Weights of a small image VQ-VAE.
Model: encoder norm layernorm, decoder activation silu, decoder widths [32, 64, 64, 64].
Rows from block 1 of the decoder, named by matrix and row number. Rows with one number belong to one channel. Each number is 500 + 40 x the weight over its row's rms, rounded and kept within 0 to 999. All counts start at 0. Numbers have three digits each. After the name is the row's rms in percent of the matrix's.
# convs0: first 3x3 conv (decoder.mid.1.convs.0.weight, 64x64x3x3), inputs 55-63, a 3x3 kernel for each
# convs1: second 3x3 conv (decoder.mid.1.convs.1.weight, 64x64x3x3, transposed), outputs 55-63, a 3x3 kernel for each
convs0.0 097:488476519473464514517456514454463495458423496519503505510499476521542520578468514446517493426550488475494441543553541615569524544560477515466540439534578438491549539550521586577503487474473503513517656566533510553481477587536502593477536567451
convs0.1 100:565534570537476498551490513482436513447408461500509536553536558561522582484513476575565545545531469542512473477485542502491572515593588513424490472463493560485556449432515471517546502525573543498580518480544501514523504448450507466481530485466
convs0.2 101:464477460501473439506502453459468450464498561523597560510520542486462544495539521462546493479446537466512498466412430455702489491475478509567583512438499497496528460540489493500504525511537560588512474580460469459475491444519436488543492488510
convs0.3 099:502409475504461485506486539438357487490421481500501516502552487491480482514524508489543538534588533562573560456483486486511508509530504420345445531449501573589569532471502527560491512525507487493498466415469482420526452428469484495430453571466
convs0.4 103:480473508465509495487519496467490510456479488476479482505501496507515522515505510483546472469455414465499449458486482541630605463521478481477504460468479447498482499480490495470496501493494480510443548516493531568510606662609500478505522506475
convs0.5 100:508454476511529548451443441446485468437507539436472499483511491510498545511505470452488504450585643447500505501494565498512622510523567477443474407456540477500531493538543484545544456505493460473526544506494506506510525537510523477518532515507
convs0.6 100:519495496491487500494405505534610544483640527550686567505519464478514484511525491541547511507492508457449486487506470478457439473440443488466507485422492433383445491472455514492507480476504549546515471483476508466502488451437506472485480418514
convs0.7 097:486488459504524511553521512516476436484419457432311438473515486486484497540546535477483511528562544495646541497543489559536516532462480509536489543592549541542497473462458498490474552628533481515486527506501467450494427381383439426406490583513
convs0.8 103:544492532568519531532519537518438517578446513520493497506508534510497563500506556489435434538445420498433442517469455597550549518474523481479459526488447477471466497484485509511488453457481505481529509533529532489524471474544488499507474495544
convs0.9 098:539537498488480465469499506426463462502469498527532550473489468476541530461524490517541481510579530472562477513520487487529466497504488551611517554491483513476464552527520444480479440463464515554521542588539495496517438459454422355445395404418
convs0.10 096:515522508543508495492478451463469423506501516497491463500533527534467475544518511493526522481451495550534535511490413507465438519526511511428455501488484479454507520541612511503525468472473448453439499485512516531497530536461529474471493533548
convs0.11 099:523520529532511531515569556509538511483694508492509465492488461508570491505462459505463483542526491518493459532492489523526530500503526497446450473328411473482468487506496552442433515485511484506520503523512496485497483446508565478465477471490
convs0.12 101:537569515542525552474495497440522469469459476491509515559515515538521520506593537532507510512463441474438467540541547564509583487474545483457498492474546460435505505483505424466469450512528551553557620597603535470572535458476583483481521466500
convs0.13 097:540547518481494515532527487583600537496468457494512588511539515517493526487513506454428475448474468494461463498532514481485521495565467564494560497426428558447514499428464477474438531535515509553496491477488458517496459489501463478474474504493
convs0.14 102:504442525454469576478473496509480537508476533479447466535463477532477576527510514517493475507511491466464525482494482545553505499479521515531482493474551461513558532514516469441377469531506510528528537540513561510522472513483534532442562571529
convs0.15 096:443464459485638523480541438490479431478441449414433410492485511538497514511438502435414455484427450492452442480480436592592582489497475396401431407443439447490421469514508528531506523496489531464496468481505526489492482459519476484444499506539
convs0.16 096:455506507518537542519499490505469535532530514525405514455514502508533514488501515488468521500582506578611496469478468443374446476580473483501487479479507470438485487475508522523459479460476468469467496572518548569535513561492543602515526436507
convs0.17 106:532449463471389426517463482413441423421498460466557491514549527508563549509514500459566501422544532391502476493474463504487514458511481473451504477432505531457536445438408402449440469440451537503503502427456507465487521546521574608557517596505
convs0.18 104:494473476555474487505372463524481530485412429569491495525520489479513466535575574483464470505566558492464471433411430535469433527485465458460506488413429535480508487519533481445490501473565441422404518473468501440449465461451514365415468481444
convs0.19 099:484521464495513490476498455507615506504649514536714539491458476512483497472447477469518526476495540491473504461492474481454525510501500519480496494460495556497544549603565492514489476420443441456457533524521537509481507612476451476464489459477
convs0.20 096:526533508551483532462511522496508497456471437454491517468456503465494468442546484488471455473467508457500451585497518594519529506517559552529477561489446536504461477492467500513531496522523561514469499528481487475507445472481501525632471456516
convs0.21 102:559508497468549574508500523569501502491468522478455523505530521568512544525507516496453478533420444497471501528507529557505592541517473506469477373501594462482507478531557543523462521520551489488469567512532464472529515429463536422374521507500
convs0.22 103:486481487503538501474483459638561576481426471508479477514497471515492505504523502594562523551570476537485509491580525476536566462480513465475466467504513481502525545507535467505491501484516480540473421449423428435423551475613512504538515546555
convs0.23 096:509470483522435527564497514535461498482478485502487527464488501539486463481486505504493529445454406499492468495509539571454562480437496468522484427488503515521499492477507508485474496482477489496504506490553510479512492507522445480508463492549
convs0.24 100:450501489452505491505506493435496486453507517480484491513432496508434417471480443488512525469483476395498448528446502495506538429489493488736609495646606472580533538559543539595560564556527495485484489499486509478493461472486454466468483490485
convs0.25 094:484506492467522531473534488478432458497516465459427475475494475539518521498506460490416537454340485473431561496462450429487479470463524431421462477488449486416472506528471470523513520503508433466491434477480531487482483498511437597358450518487
convs0.26 101:540502501537536470574510460514472544595469499537504547506467507492469532493486515522511491495561557512484458494525538557544594514475515458507489533482466510484495492493485521514460506516505500462554489488564514506480481494473608465476529518518
convs0.27 097:475512514573537475541503501530460512549463565529480515493497519485489500484456477471493510489486555506470442536521528540513551478453522495475481518431432462465451473524491449510563526525523512495507533496535537436495520482543564595607539514514
convs0.28 095:500477493556479489538490475468512511555505502479450489481516502466454465529548481544517486566536550567483460484503508471480588476510502463414463603454415461424488467459502507477554443449484465461502501461524520502473499502519578568536513550529
convs0.29 098:436484532562531477570505504515522444501506529505507545477504570450461542500518535551504494539517503553537459509503520594513508508522540446473448549526500486467509505495460514523481471480450430473513487460485524500467486442445598526496480450455
convs0.30 098:404469471416471446459509480500462473479516504486453441473533466516611544468555488487492463525436516486417512475531484477508530430511443478474514447462445506416505492525511506509490550529530464488443424505436446545432490495460467465416437459470
convs0.31 100:465458468521497448477484460491484393499450472452479428468488483452554518480509518491503489512452551473541481474495462507512449524497465519524504538414545504474524515489528522484540501495525504537479511553532532511496451477440448437441462484479
convs0.32 102:533474507490551526547582552475466529528567487526591576554471516518487469495530501437452451450438453492454476528514497511507491493518509482483464488510495452430419490543529560616586454481505536532532527487537520542600488526522520535499463444424
convs0.33 103:510446514490468500503464517533541556472476473493432499498493488442441457497504490513479505516502477548497512478511497439505437505563515454436465503483478523535518571549560553547519478400442427433445494496476475493461444585500484568480505597488
convs0.34 097:485438472481526482483516502508525494435452429458605517535548536545504471565533529574595533492510483481418546479549515455532477499492531468364454456445456450627521536547501513534525464475495458431465523464511478445476487493462543538511504503522
convs0.35 103:484469463502465431476453456553527533520457490563448479464503483467492468452503497586519501529499453544522471496452482449463478499488472535493478497453454542482516453484458463501492450494526499456476493503495484491476527530504559510569581591591
convs0.36 105:536520522481490543513509517454455513511517517461527499518506486498356455539466486511510477523680479518440490487538520464477505509535525479510469474515445476479474482447493452563470478432476499470467479478471481520484496541507505576469486474455
convs0.37 099:475487474449442470488437468546521543544580588525526523527501451476495473486432418445504565468521521423433477509472485528462445547501498479470498490457519506501519502438511495467490507505525557510489492478445551476515503509529483520521477492491
convs0.38 095:535494458428499517473507535510473485473515509509476494490482490520479509520493483565454482514507463496438470484485485560466466461450434489509472427518510476463445471491557421514484480503517496493443532448450500457503534547562508521571529527530
convs0.39 105:515508516475560558477517466497437484446599443465464471535521500529437475512524502484532488475476478507492495473459469475466488501460518471468482436732477467496484510537476478512483473493477503520505479428501503553540466484477463678496497576515
convs0.40 097:521495479526555529522459459507510527556519548518571538477457504560534586509455446491476520417456495448537486456526456500499482497493530468452479419445461479430469468467485512474467476485521525522489532527563515525487506494527423456539493548554
convs0.41 097:479479466484516522476495520531499553498507524447507506501510508508490505502503486500550590420468493403442473514499503495449439491543507490494516493512559543522575497538483479484454512475445453483456487491488478509496515488492486497478480487456
convs0.42 105:524485492519507534510475510492416492499434476471473455500496518520524518511551523442409499526375588461390486485490492497521525461512484511475499481477467488493492507491495500513497485500459488514531517556544542534503484524565428460592477517525
convs0.43 107:522501502531502508539559520579559512598501521493487421433472524486495496497470512433445457471468474463495469452455459493477491556513545553526470537546532490511491551541555541523523527533536472462453503539567530569580484512568505392501453439434
convs0.44 101:444480442404459414503513470464459427526534512480446465534525506489538510501570511486531462470518451501495437477469449474442497477517483509520490468470471474457469518490462487390453477437479434429434435428410481464469419437511540555585488489538
convs0.45 102:452483442476568509471504474463485456490457511469536505524516539529548494532500494480504467484466444449469444503544477526537529489527513470526450475501544466505512523468489535496508507508537503518451512468486492538526551508489559449640505560503
convs0.46 098:520532487517505397493491457497530473481493440555485475562599537541619476551555538529474528487469502469487475488512515494470472526524484410428476438462439416426475526497541435417564524501549535558524518513549491511541524470565533415602574517545
convs0.47 097:478455474455466488414411447363335419414413431558622598481494467514528484522512520418499558499524509429420514420502501469421535482463495493464484455499430451415417514520483458497452476478452473480524487470519494516520441435525505512534505500530
convs0.48 095:480497452456448472512477475473453528485539518413422455504550509541519508516522517447449473422468413419447478472436469487494464546539500459387470427380442458380470500508535472438477522496522481465407533540485485495455521564526511617546511501492
convs0.49 100:515506489467422446497454485500580533492593520511451488513499503524538538518506580515456512494472546491515465448471441506509472473442461465477492452563458521471492530503508519523481513477531483488458485475508469468441553511519492307509492469495
convs0.50 101:536515468647557459570510460502479484602541484518512492493510506408468536475501542459463476467435476489464450548537543602559587488472473539496446670537435537469431466487478507497488461489492532489475462508492543539490468472476545531493516473480
convs0.51 101:471457445471498473508475475433451478464422485514477510516459506435434453543481504527472521448452498546514576557507536462445479531513548506521519520561530517533506523527493569580518469502470472482457488513477494494444507503484487521519533531579
convs0.52 096:463522524498475535497485502498475489499518528470427468523509556579493551499524486502472447559421317476507458541479541564494529505515548503485440518492532506478482479498458513512468457454429481464491522492567503515549463476530505553462496484498
convs0.53 103:535491541470466523517483506403348445423274400461341392488509526494438479500471498518525467517571540491530528534519521486528476497562481493482480505549510545542526516500519513530514519518500484446479502429469474457426504535485483524477526577505
convs0.54 106:481502452475523513491490504502480457433458432483556501481495504470492476484462492489472487455498459533659563500479515496434429506492495476553441517570517532521522536525512528522480482445471516479505506520501474410469467364495498424509528595552
convs0.55 099:443419434453452459430469482513511525567534580509496511514513523532480500518533489466560536484566519476561512465521460417501445428479422428431431452504433447531435472476455504474440528565513474413438454438430503440441513469495481450495515554535
convs0.56 102:458466477520530469444461457495494505447418448462411423479477494480486514497529477561660510438528450433441436454541494445422448425448479530589524486536493475477475485454478494522486496499482515547547515531503476437468448410469475452464455503478
convs0.57 095:521496443513496473507506484424421558469523548481488546502479508459537560488513522546534492530527515480492513539489472528455534474463509511482516506538502499509468500468474469493506530521510493474473504462469518477520546476498637530528591487491
convs0.58 100:520486484529567573516492516529439461519473512458442495485496542559524559539491532468430434528413401470410436502486509643589565540516523477476513425522522439530518470492530499529522464551567511502543624547559518515541539491505583506563538495518
convs0.59 107:483508540512553510516484499569632536528474551455474481500392452537578502513538521467564486503441588435539541480489492525455490450450453534542549481442489478482460486521464461431444465413394517497509518504456435431417493638472499458485503527550
convs0.60 101:496480523426515583524505546520466485413428561509519532494511514558511530552521519462501519468501496448499505511471501508520584476475477459461463338469663398423465477497508491516531475473489532506516596552551510486523578462474527481465508500484
convs0.61 097:475481390475454485453435475438510484522492488435442480510529534486482477506554482474462475543564425544519473501554537538465509532564524449509425479476480531449518495456486513522478479522484487507491480508450446499434490473526504479479461455425
convs0.62 104:485515494569497515498495507433437423488471452541519539528505526430404410485521481471492480409434493454449430490518515519495482494512498487497520490473469494472477447460452475510496459532468540521510434455449556566537514556512451571535476505467
convs0.63 102:612565549537521498526510531656551567584505473462442363511491517534537557551541570489436475529464448553488510445438486457442448497530513498485511485466482527489509430475480472537516487478552517545565523535587466467472513436480460399456513496491
convs1.0 080:500472484504481547484453440453537470487487417535507420529539536575532533514527502510514434511516499487548528525461504499527522517539502469447437495425392497464480515558482511526462531525509513399470576405490550461450436520450500512503472510484
convs1.1 091:390444448415485482434491502462461491483518501511480468558515469519444478499467437491441443495443496518458513551556504516528509566568558443449489466502514468503539517478506498467474494468517539497584551542552541558539475450457493474478513491457
convs1.2 101:502490499462526526494438505452368434482421512494498523516514519494608506496523550512539534457525484544522524517561511567582547540599539542480538464414469537507534553499568488465541554550574529492518507500516505461496528486474432517530469540537
convs1.3 091:456442523520519521515572492508451471518430443540585527466533532492526545436452445473553517466477436493455471534456485500472486485551503468435511527472543524487525459516470483503499533489525508491498492520486441505510458382507574517479469500476
convs1.4 103:475499513500531541562487530432432462403365484474467510474503476514580504522534513512517499468452506512571535558531557527547506508478464474450472516473513477429488491514503522556516498492488475488475551561509489500520477483454503523533463499494
convs1.5 091:539478469596542508510452432475478513539443456430471542563534589590534552532542520489538503462560599524547527512513435600544512444478392443484545475503563538534521531536493572541472509552453558452488528513451504500592463528511448483426448479432
convs1.6 105:554480498517486514508502494487455549469466509488531523543531549534546557561569514543624555505541520542521567474486481528528493514502461575586558521547525518553539424472422499591528548583566473497508498474492493495502520499507509500521482466487
convs1.7 091:508549495507540530513534490500454432520385421450432492465522517516492501556512470505431498514480549542553535481550525490550503427505434460501453474417441523451470440450426559576535562555538489516524475508495457459430517432479556509501462510508
convs1.8 095:515500506598477484480504536534419477617483520468512485476529513462515507508492496469459512492515514497519491511490508579559489555517492546517482525450425474472471458488506464524571520502524507493490472478474464502493514475507530498475436496531
convs1.9 110:483522497480628551482498498454508472523616534477565486509547473548593517548533483519447486437463443478444506451522465484536508465548483558458503487350447542486514507473474447505452482455510518550492495458477517469489543547562509498534559597552
convs1.10 090:502495532492424479500494508454457457537447429592450467530484471479507524483538504492529568506574561441546551498523498475542548397511480441511561479529562580549513571557545543559545470538538451427441513453479574543498539543490460468526379508518
convs1.11 120:492457475519388473514482508489521502508311473509469458489455486498577470509506541522516511521514568512536516516558490571631546504512506522566492526529552460535488489502490525588488476497502500491511517510497505506516508493508491460504517490486
convs1.12 093:511448498478417420493475511490451497497455496537491494505467459481495487451490471466507489497517544505502517530451510597494517509520526460532473411486457429457454423480450501547472500510465560534600599537536518515540599568520536549504526531504
convs1.13 092:480503484527494545462429495550510469422490444480423505553509533487457500496495464460501499550532524499561469447436394462513451475475546562515552525503526545480548480470505497481537486510535557560542473504522470424486412475452521551517491489498
convs1.14 090:489523509500508504503554548559558461440491437454505447475496502518457544530511498466443529467501518502494505477501522517518559535510521467469493516419515469450482507492549526552542571491507502541510505504481490510525589540553604624543549581537
convs1.15 109:508482480545584514517500504479495519468450566484458507515513461488494475442507484495512516520548475479469506502491479501512510525547463524482482500409505487465490494529465530581523528523510475493505482498540461483501505526518546566552527538514
convs1.16 093:482571495487536483475472470519472532464479486493435489453517476491438453499465514505447439506536532443557484556637505529522502501605546439374426491371515546504527536532516494548516495534529535536571533531559553510545509453513534495488513493484
convs1.17 098:524553523526547509544575541455456492476486496523493508484520452472537476457514451470564514530580528511532518493495470468486449496526470465448515461367452506455485478519492500533457448483472497453508461435481505464526473480487485440418542508486
convs1.18 098:448453489480531522469441499482527528568498496573548532535516476461486468490491510438512523470470502449442453462418431498556467405471457502492504530492478559489510511552554400409503482460519545509462587571510583564535528488473487481533461476510
convs1.19 097:534506503484487494474524480486339507457380471473532468484498451510517511442479480483477447495479493452433432501516510490513517453534516507492519473485501506518519555588516489619523423499462472481469517566531488489502521631520505528521498469504
convs1.20 082:456535555485519513531534539460518463466451370488489409472457499430427496471485506571484527500480522523504524463494438482500508534544533465489505466419451506485493466526537459549546439516604483501480475472468481496489503529526477483544475469509
convs1.21 099:510502494507572504487523477488477520534449567508456461514493462563511500493464511521492492521524456468543522480467480563482458507479495465516565455512537504527543519521527543540478525516503493472522492470501481452468494495502528551519448500495
convs1.22 089:504488506486466502447475459596579601547559493555520469539494478512439436508488521498497473475456479538510498527534534468473468496507526499474469548512542554530575565555545550434505541407519494450471496497466446489468469470492443439536427372470
convs1.23 094:459512519496513490474459481451470506483491423534477440550501507478499525536506500508505547411504606451515526487489492523523529479463494521507531567578609507534554504476527440502568453486518500507510512480518511476525441494495429529516483509503
convs1.24 093:493526442531590490487506485521520563514517553555502537545529542614613566511552567543579462574636519484538491488487479515566450523598486529549552549507518455526496507519477567661481555588518486481533515528521530545545563646512533591528548560504
convs1.25 111:510534490518549517479504508490525517483511504501507506488483486512537504467491462535575544546657575497557498453511448469466450466514459515499498534506542495519510504482488518627548502485498498430484467388488487450482469441450471391441501483486
convs1.26 100:468477497535515520491464521510462491406432510477496492500501513527482496492493529497463552529511647509468566471516499499488487517484505510495470541487522549533518507531467498497497548515439472482493500489476479530508497487453485500406435477491
convs1.27 098:524523522487423487464469504540501512467500522478494507482538505475534498513544502521513530554518544558522479454477461390495430517495429526561511550474497533526494458533484458536550465487484511506496497457459444486505482440476505488517497478460
convs1.28 098:527516496559544482507475503470525494538574471531559508470526522429510516511540498474490497442518544479494493542505503575573488523478457521448493523401545502456498473517538530570550486515513522527463517546538512508535531514532509543544471508499
convs1.29 092:479512480474466477473466505495441436367493530409461542485514471511466443470465454493470500519476432482501432499479542442536508475505494563526503555474518540517533524521493509531528499511475480497506472498507480536543503551469525525413485538510
convs1.30 113:497532480547584530506533514468463489473503453485518475467431507499466514511493527522544488572615523506535534448499503479595472500537498544491511503444524467467508485515480515667512495555544505522504476479468472490452480446448487444482513479506
convs1.31 107:491498486533526524498501492535530506504520480474505519481460477506424441477486475487508502495598497453511493560622534593617572487512475499501515478373494481479487454516505485612526475503481472488475426482437497485473520565529533582556494549506
convs1.32 098:508513489505534514497501484429325446564523480535436457559559526536537573485554521500513521444462496520530505525447479557501467544556479467472560484428512493484512551561458537601483527545541501450435540495473511451475502512492470476503484477483
convs1.33 096:523511485501518478489473510528462485525438512510491530499492486490557481499549564453455470505565494518635491452467447477519508507571564523512539527476571509519554501531516499525503446487502473471477485490489472410487493553498495417491494461459
convs1.34 103:472467513523495482470523450477470488489444509468468451514492503444491435453484506507599548491515491521436460487461514488568479476521459481455478478352482544459529514615538489601500492510484528492500542514500499536557501511535461502490470467433
convs1.35 104:501508502509507547506517564679609577542530575545555589499556519543508470508500446467502491474498467450485452548514438525542492480523566531432479564474472572507484446519472467515479484500484550484439515501520514491507405525521496524538534532530
convs1.36 115:524575514567519543544520516401443488407492493429459466501508471503504465487508472496485503471439486509457501513497523496637548505522491521505517518566489491510533571581514566587558541561506466471471488469497490515503489456502481479480490467511
convs1.37 089:527502486515531521501504532573606603619625637611614612495503454513500491526494442415468454473487483450481493524506470567526554587471575614556572468456448507518504501503491505471514487460537499505502461463465503462463437478496504492523477502468
convs1.38 087:513512491529479532530524523543532512456510521470454489536490524588508570544538526522540457616553380581532454485529496526502524477488476487504575507519511512560543505497543511489510455530553503471496519476516514466496456523505467455476436476493
convs1.39 144:497514510471446505501552491491427513483500496490473522491485450469496493468499451451486487465473491494481496524517528531489526512531516516485496459491485510467500517523494510713531506514475497509498509511515470510486544558535531482542531525529
convs1.40 087:484472493527551549515510513451445423416536490463470468532522498529464470523524514550519535507518485500479507494494500523566597513537507533458505531489490461453488489519501476554574507514486512502483511488525518509534446467480469543498465464441
convs1.41 101:498453458472485446524565506442498566416460462515508454560519491528500517501480524530619519534582523423432502513489425522513445537527470469476527483475520473486538502508435526527486525469453466431487492467519484476490525550479559555536524520525
convs1.42 098:465477554459507600469498515491479517463505543502562463523532513539537467507507536472499535465479605441468513480509514476509517532500497548535496481512548513515489478518469530526495514495478519478454528531512462534523459441485470461492464502504
convs1.43 092:462487549468435480481490506464423427427437392478496425547484486519471543478476514520535525508540499545527494468512489457502504467464498555552544595549519580540474526503545522448543544491552433441436457454466458494503440444502438459569427450458
convs1.44 096:476488496433439481507510518422413437440371384467478456512436506563457538536478501514535518574572581521549536466492508476584530493486500544545562498454484488500477494522518537554543525470508438443438455441425495490488509513539456407476474443527
convs1.45 110:548559517525575562526512511479535494487515466475466508494471505481503496509463494526530539525491500481525527502547511476592533522508505466410458461368423481447491546511484564505529478492523506553524515538547558515530500500531489402509547468495
convs1.46 096:474469508496472489504521513499471513504390425496412394457496521511459484473494507464504482447538513458532446499509504578589506519518522537556519543484502526526508508579548563598542518548503507455482493470452519487449473548535466498509507567520
convs1.47 085:497519518538528554517499493530477518516587597497546552545528489545557524534545507509515496528502523520461450483481466500568545461534515502443509461478532531539588541547549524512518493453486518517495552524553504506527511516549493505578557552561
convs1.48 115:488476494502494530509537526484442478435416478514509477514503474505526488502494478488531508513602557489490500470477503436485466438466440519415488452315486496455501480483499452605536504486508498467475502442456545489505495454484430420450520495534
convs1.49 106:492551519489546516503490494520482522480400478515436515520499505524493475484501491490552502451541539491527508504532504588535549512542501500516509503641546502514517507573512539589560498575505479498472502542448507524502423510497506518508468488519
convs1.50 110:496520482518485493442450463482465478454490472522487449504557515405452473506558546467488489489505530456490502506525541499533536494494529521503460545551541471464421475486500506588608493507507521555514518550520467482476547546544573539528522517501
convs1.51 129:559519512518499531469464505551513593537667633542562542469493461466445495453489524501531524530474480519488515516531531482413471462376501510450474539584548531565502520532498523426459439442550504518526475606626495513514525509541501431521530511489
convs1.52 102:499452459464510499445497509545495505508533626467468527551476467579510459581492447514557503597538399526509486485467517485506561453486437517492527550419499489505542500507465525542442507518482464506494448526558494521531500506481523549494515495468
convs1.53 104:449560485453467432459452452507469503516452545488362454515510480474537473522547523458447453493476503478531441498551502464543449491568504531483567543492543561505526486500495507525511538549538534498499527499500486499505511441488567572535500488472
convs1.54 094:447464482496547501530610499522484605491550549486648522481505525530484502556531505471462501481496490476528535459466505566570556598619591511509526534522558463510508499531480507567474495536476500585501493566492476520472483475526487496512499518526
convs1.55 105:493563492499568487471538504469455502428543499497497491458540496495545478518517506489503451486484453487466467490557545507613531511546488514498518510477533448436484509518506500603503460475460490485482505569520504504517498525520467467485469453473
convs1.56 094:504562518525512527479453504492449471512366499479383490481464507474529519528551492491576530500576481536479477481534507506568505508480450501556514504467493460420500415429478514567551565606554513481540467451475489500483462418493510490536430501510
convs1.57 082:495541479515499508510511507520475502466432567514507538497451471529480467499461456480500449512578450478512427498488527556529526497448497509505527527548517470513465525478442589621473510511445506512537509497468487511502526533485575560483522537487
convs1.58 099:482494506544454477506488500544489475546492442480519504509542521477538469531527475523481478511484484499479410543518520505529510517529537494575509525518435523536512408518518446573534453551544525484491529490481501493532459501538467512553506473484
convs1.59 110:540500515552475502546467498561534530473342440545545565495433471493451447479505471487483464477414500494534507518547506536501543515464532455425501461469517484456509503466516522440526496568503529519485521554505493545488520572525526507549494479485
convs1.60 102:491540552389509512482551477442497521400516525479518500486463483602499465489462485521473474484502475457497507516524521439488526488505518481530568458497537501525532482493520588531481468492499508473533519495490477461457492523537467542563567512470
convs1.61 087:501589480480567505476414473504482501520472474427444513477571553513600546515551499461422443556550489534595494489518533458604489456557476517509504525457506541494561482520490483635516535545496516489524487456492408410476514470473515476502469484466
convs1.62 098:508512514539501519471459470449473460421450399496479497490472512594551514508498541523496526543512461476490481497519494432459460498505489513503555435399434503492498477513485507497489479477504435438420435428412439443461432463448478460520489494519
convs1.63 113:450421448474487456456485465502548509514502438444419383522442430492443452482484477509450509516402435530472518470507455458445488451410451420455407503476421499479439503485475486451448498446485479470493499474496520503521527495509507441475546469468