config.toml
model = "image VQ-VAE"
encoder_fused_qkv = true
decoder_channel_attention = "eca"
init = "torch_default"
momentum = 0.9
Rows from block 11 of the encoder of a small image VQ-VAE, named by matrix and row number. Rows with one number belong to one neuron. Each number is 500 + 50 x the weight over its row's rms, rounded and kept within 0 to 999. All counts start at 0. Numbers have three digits each.
After each neuron's rows are labels from the 100 images, of 14848, where the neuron reaches its highest value: "patch colour" is the nearest of a few named colours to the mean colour under the peak; "strongest on" is what is common among them. Only what is clearly more common there than usual is listed. The data: photos of plants, animals and fungi (iNaturalist).
# fc1: MLP up (encoder.blocks.11.mlp.fc1.weight, 768x192), inputs 0-95
# fc2: MLP down (encoder.blocks.11.mlp.fc2.weight, 192x768, transposed), outputs 0-95

fc1.68:342483523499434527518512453599627617488601520460601432499500502489530519460360465516492529530485553556433520596510502457583496426479472430547453482429519531538502457530461429454584574525528438533518495491487478513426520516452469477516598447462515472488491450545425513521393493512570529490
fc2.68:574530502426565550534412542416439516541384542565399513514465525519428534544517549518449511468554370459581479444483520515470483496522453573454444501541486459540487584499604531531456453530534557451496460590548495527452492465590509557517525499618506528483500547500537452530505513510438506544
patch colour: white
strongest on: class Aves

fc1.318:405502511526425553499487496488406456394521500375490582443532459550530486482614466491532580559519526460471522496590518583497581507446604523502537448345508528535553511520479614443464475469534454541450486402534507490468500523441501509486556433415494552448500517455433508460532524455471536427
fc2.318:536581525428512464499520495391554616604517499556433455531407604484431446467383506484453433506538402417410498538459410491484486533567471470471494537573465476572508471503502460487554537502463598542507494488518480532454466492597484573475546540583597521454506569555502416440505477568594492563
patch colour: pink
strongest on: class Aves

fc1.431:692458542476525448537487518524412538465531497483552521413475520420497432521558502489520536488545607570536523515533467493376529426524507533556546531493492449515445482531483464600483526508420486477491529473466532426484497480551569540479433511575486452501498497498404482531563413576517500540
fc2.431:402490516461532505347462480545424545564496463482512442478537493600539572455442518443508481569442476649481475459440531452551509525469612560465423577579475543564592510441488497419467483506581547468505403485414472511420529534472448506513489464459566564496478530532581505501482489508503511437
patch colour: brown
strongest on: order Passeriformes

fc1.216:457480476584500502554448533552465517604593512464484507461500578488553466505544535528458551541462540456538541517537541482580464526529460507535467569415588503474408495494486483489574544454495511554531514540628519463368547461543463455409604408532513446411511432507468550581430501549465546521
fc2.216:514507614538542469467599463394484487465449466549550449478507438497514530452392466545572493452424458526506455495477462477437499527480538522447522479453445490485633476530523529558491447516499498368527506497495450566509508518495578525601484596513475571554465558490482479499482459455624458454
patch colour: grey
strongest on: order Passeriformes

fc1.29:464458435483510479477480500540472574518542494467470492438524534447496576530453496512559508556541467601435521512538569507514527532463478654481475466502480491590542437547454525493536499548532576462510516527540476561518430569550465444497523525365518481447448583512498431562465503510557531467
fc2.29:503476547444520522559510531451490424498360538493470570584494497628501449464526531538472535461427539491594535525486439462434488453551461428454470577505500469450523527430517468532505464447477485518445512520562561423478540510472450564537521453624476526468507440542465536506456548564366486540
patch colour: white
strongest on: class Aves

fc1.414:440547555428384510499573496484467485501476497398546448466473482461480421457448481478564492531453566489506487537541531547426576473490552459516575482440530524483534481481505456399539445520565491478467544474498520482500481573475479344548466531402457451492486460591412494511578452491558472479
fc2.414:502501524487525566519492505501492570523557530571449558503550556511430480554443596527423453515564491461437586510416467460491440447532532580569461423540479452507404563566459545536465464494485530586506453526472491525508439417566494576511591455608542508467492617532542529501515549522537554512
patch colour: white
strongest on: order Passeriformes

fc1.86:496531478480420417558539452509585549447622532462583573513493487524497565505436453533540544479532506465512548645519480468497469454441523492481439499473453436376555536427447481499489534441503511448539532498443464481372483461349546502523485470482525482545476518416520438564473481519580495501
fc2.86:561524505468535477544495587525420535493469532485457445403487590482456438468542500475398514412501429521549507391489520462591469546470466467484514543508477490514400540596574527503548489582578470517452553548548547530533549504612511555473547533526391491515534507567570526566468530469476520491
patch colour: white
strongest on: class Aves

fc1.294:519497484594558510472495485544562568531463520524565503515473515512600435493562501523559503573554457507492537462567418367502506462382427538464521422469467508595528425532619527524469546546489518512532514505472477462508549504505421469461495576518477437491383565542457405570565569469542438493
fc2.294:540403514504441515491536481530543542370553480528478485550549488499508462500461525483378499420462606472500485472418464575553511522562503432498564611543572534431485504493470472526442450436534480528458473484492618486556456435460495509476582377538556507507594548523534521522472424531547519525
patch colour: grey
strongest on: class Aves; order Anseriformes; family: Anatidae

fc1.728:456473517462510529439534486425538455531579457517533496488542426488477534594466457417620429423522506542467551479518469511506437460396516486471500466430467513506484551548435489547551468539494583515586542585432464512453463450551430521589382436493544486384532544516502469529490465473554549417
fc2.728:492510682457508497517482410515581488399518454503459530614414514597489454552478518524440511559497548429577500548427449491490505514526484510550495548512496527454546513560505503502429477520521502523434437446473560530490532514529479483458506546514577555510444420482480575493570504507474477503
patch colour: white
strongest on: class Aves; order Passeriformes

fc1.111:493394425575464542443494498555524434417519471535534478505401481562482467449527592503506560496491517482533506551549438555468521492473380627531488492402455525512480528516578551597477470527562555470447493499514513532516512514473580488524617515455420441508440453480461507417518562470530531478
fc2.111:498606533433528487578449471510481523611483503522457514510523568473520576521495408541475469515562506521451435453444457483534455494461455405482435482542578443516557408505417478495532536434581461515574523446470425450408473586532458464457391524500575591483520568458585495492495511416485443491
patch colour: cyan
strongest on: phylum Chordata; class Aves

fc1.94:480550496492564488577519455535583389414515465496623541451469509483461517496566514474491433478554510519464488519447501531567507502452440537606538503523514496544521561457525588634499563443524482526510542510539554471530526513501383565553432521459546509541429491465435518559485482451556563442
fc2.94:567508511472390463516430526430499466611575542413522517463494494484527533496516478508425503514508456474472533442491519497447448520506493464463595536525449567427479560664469438478467497500516491559425499429487498624533465487487559539416559439566422445550480469530548498521451546483502507549
patch colour: pink
strongest on: class Aves

fc1.438:501499480491505410475491518416537512481429500582572533470482502477493488529575461429504565533536441587477585473529504560539533424541540487430507464532445521451432473486459464541525589557494446471446525503562455496537490474410573422456459541490438557590404513571539509442505397472589510498
fc2.438:532503480470544555514541518559528441468540483388383592484546537472557494465492565521485449391514515442502503546467478395488484449481532540525539580588522513322492508542622502543484527505571475429438411495497552445532562509484385487512520418576509467553523534444423509521521566548415453582
patch colour: black
strongest on: order Passeriformes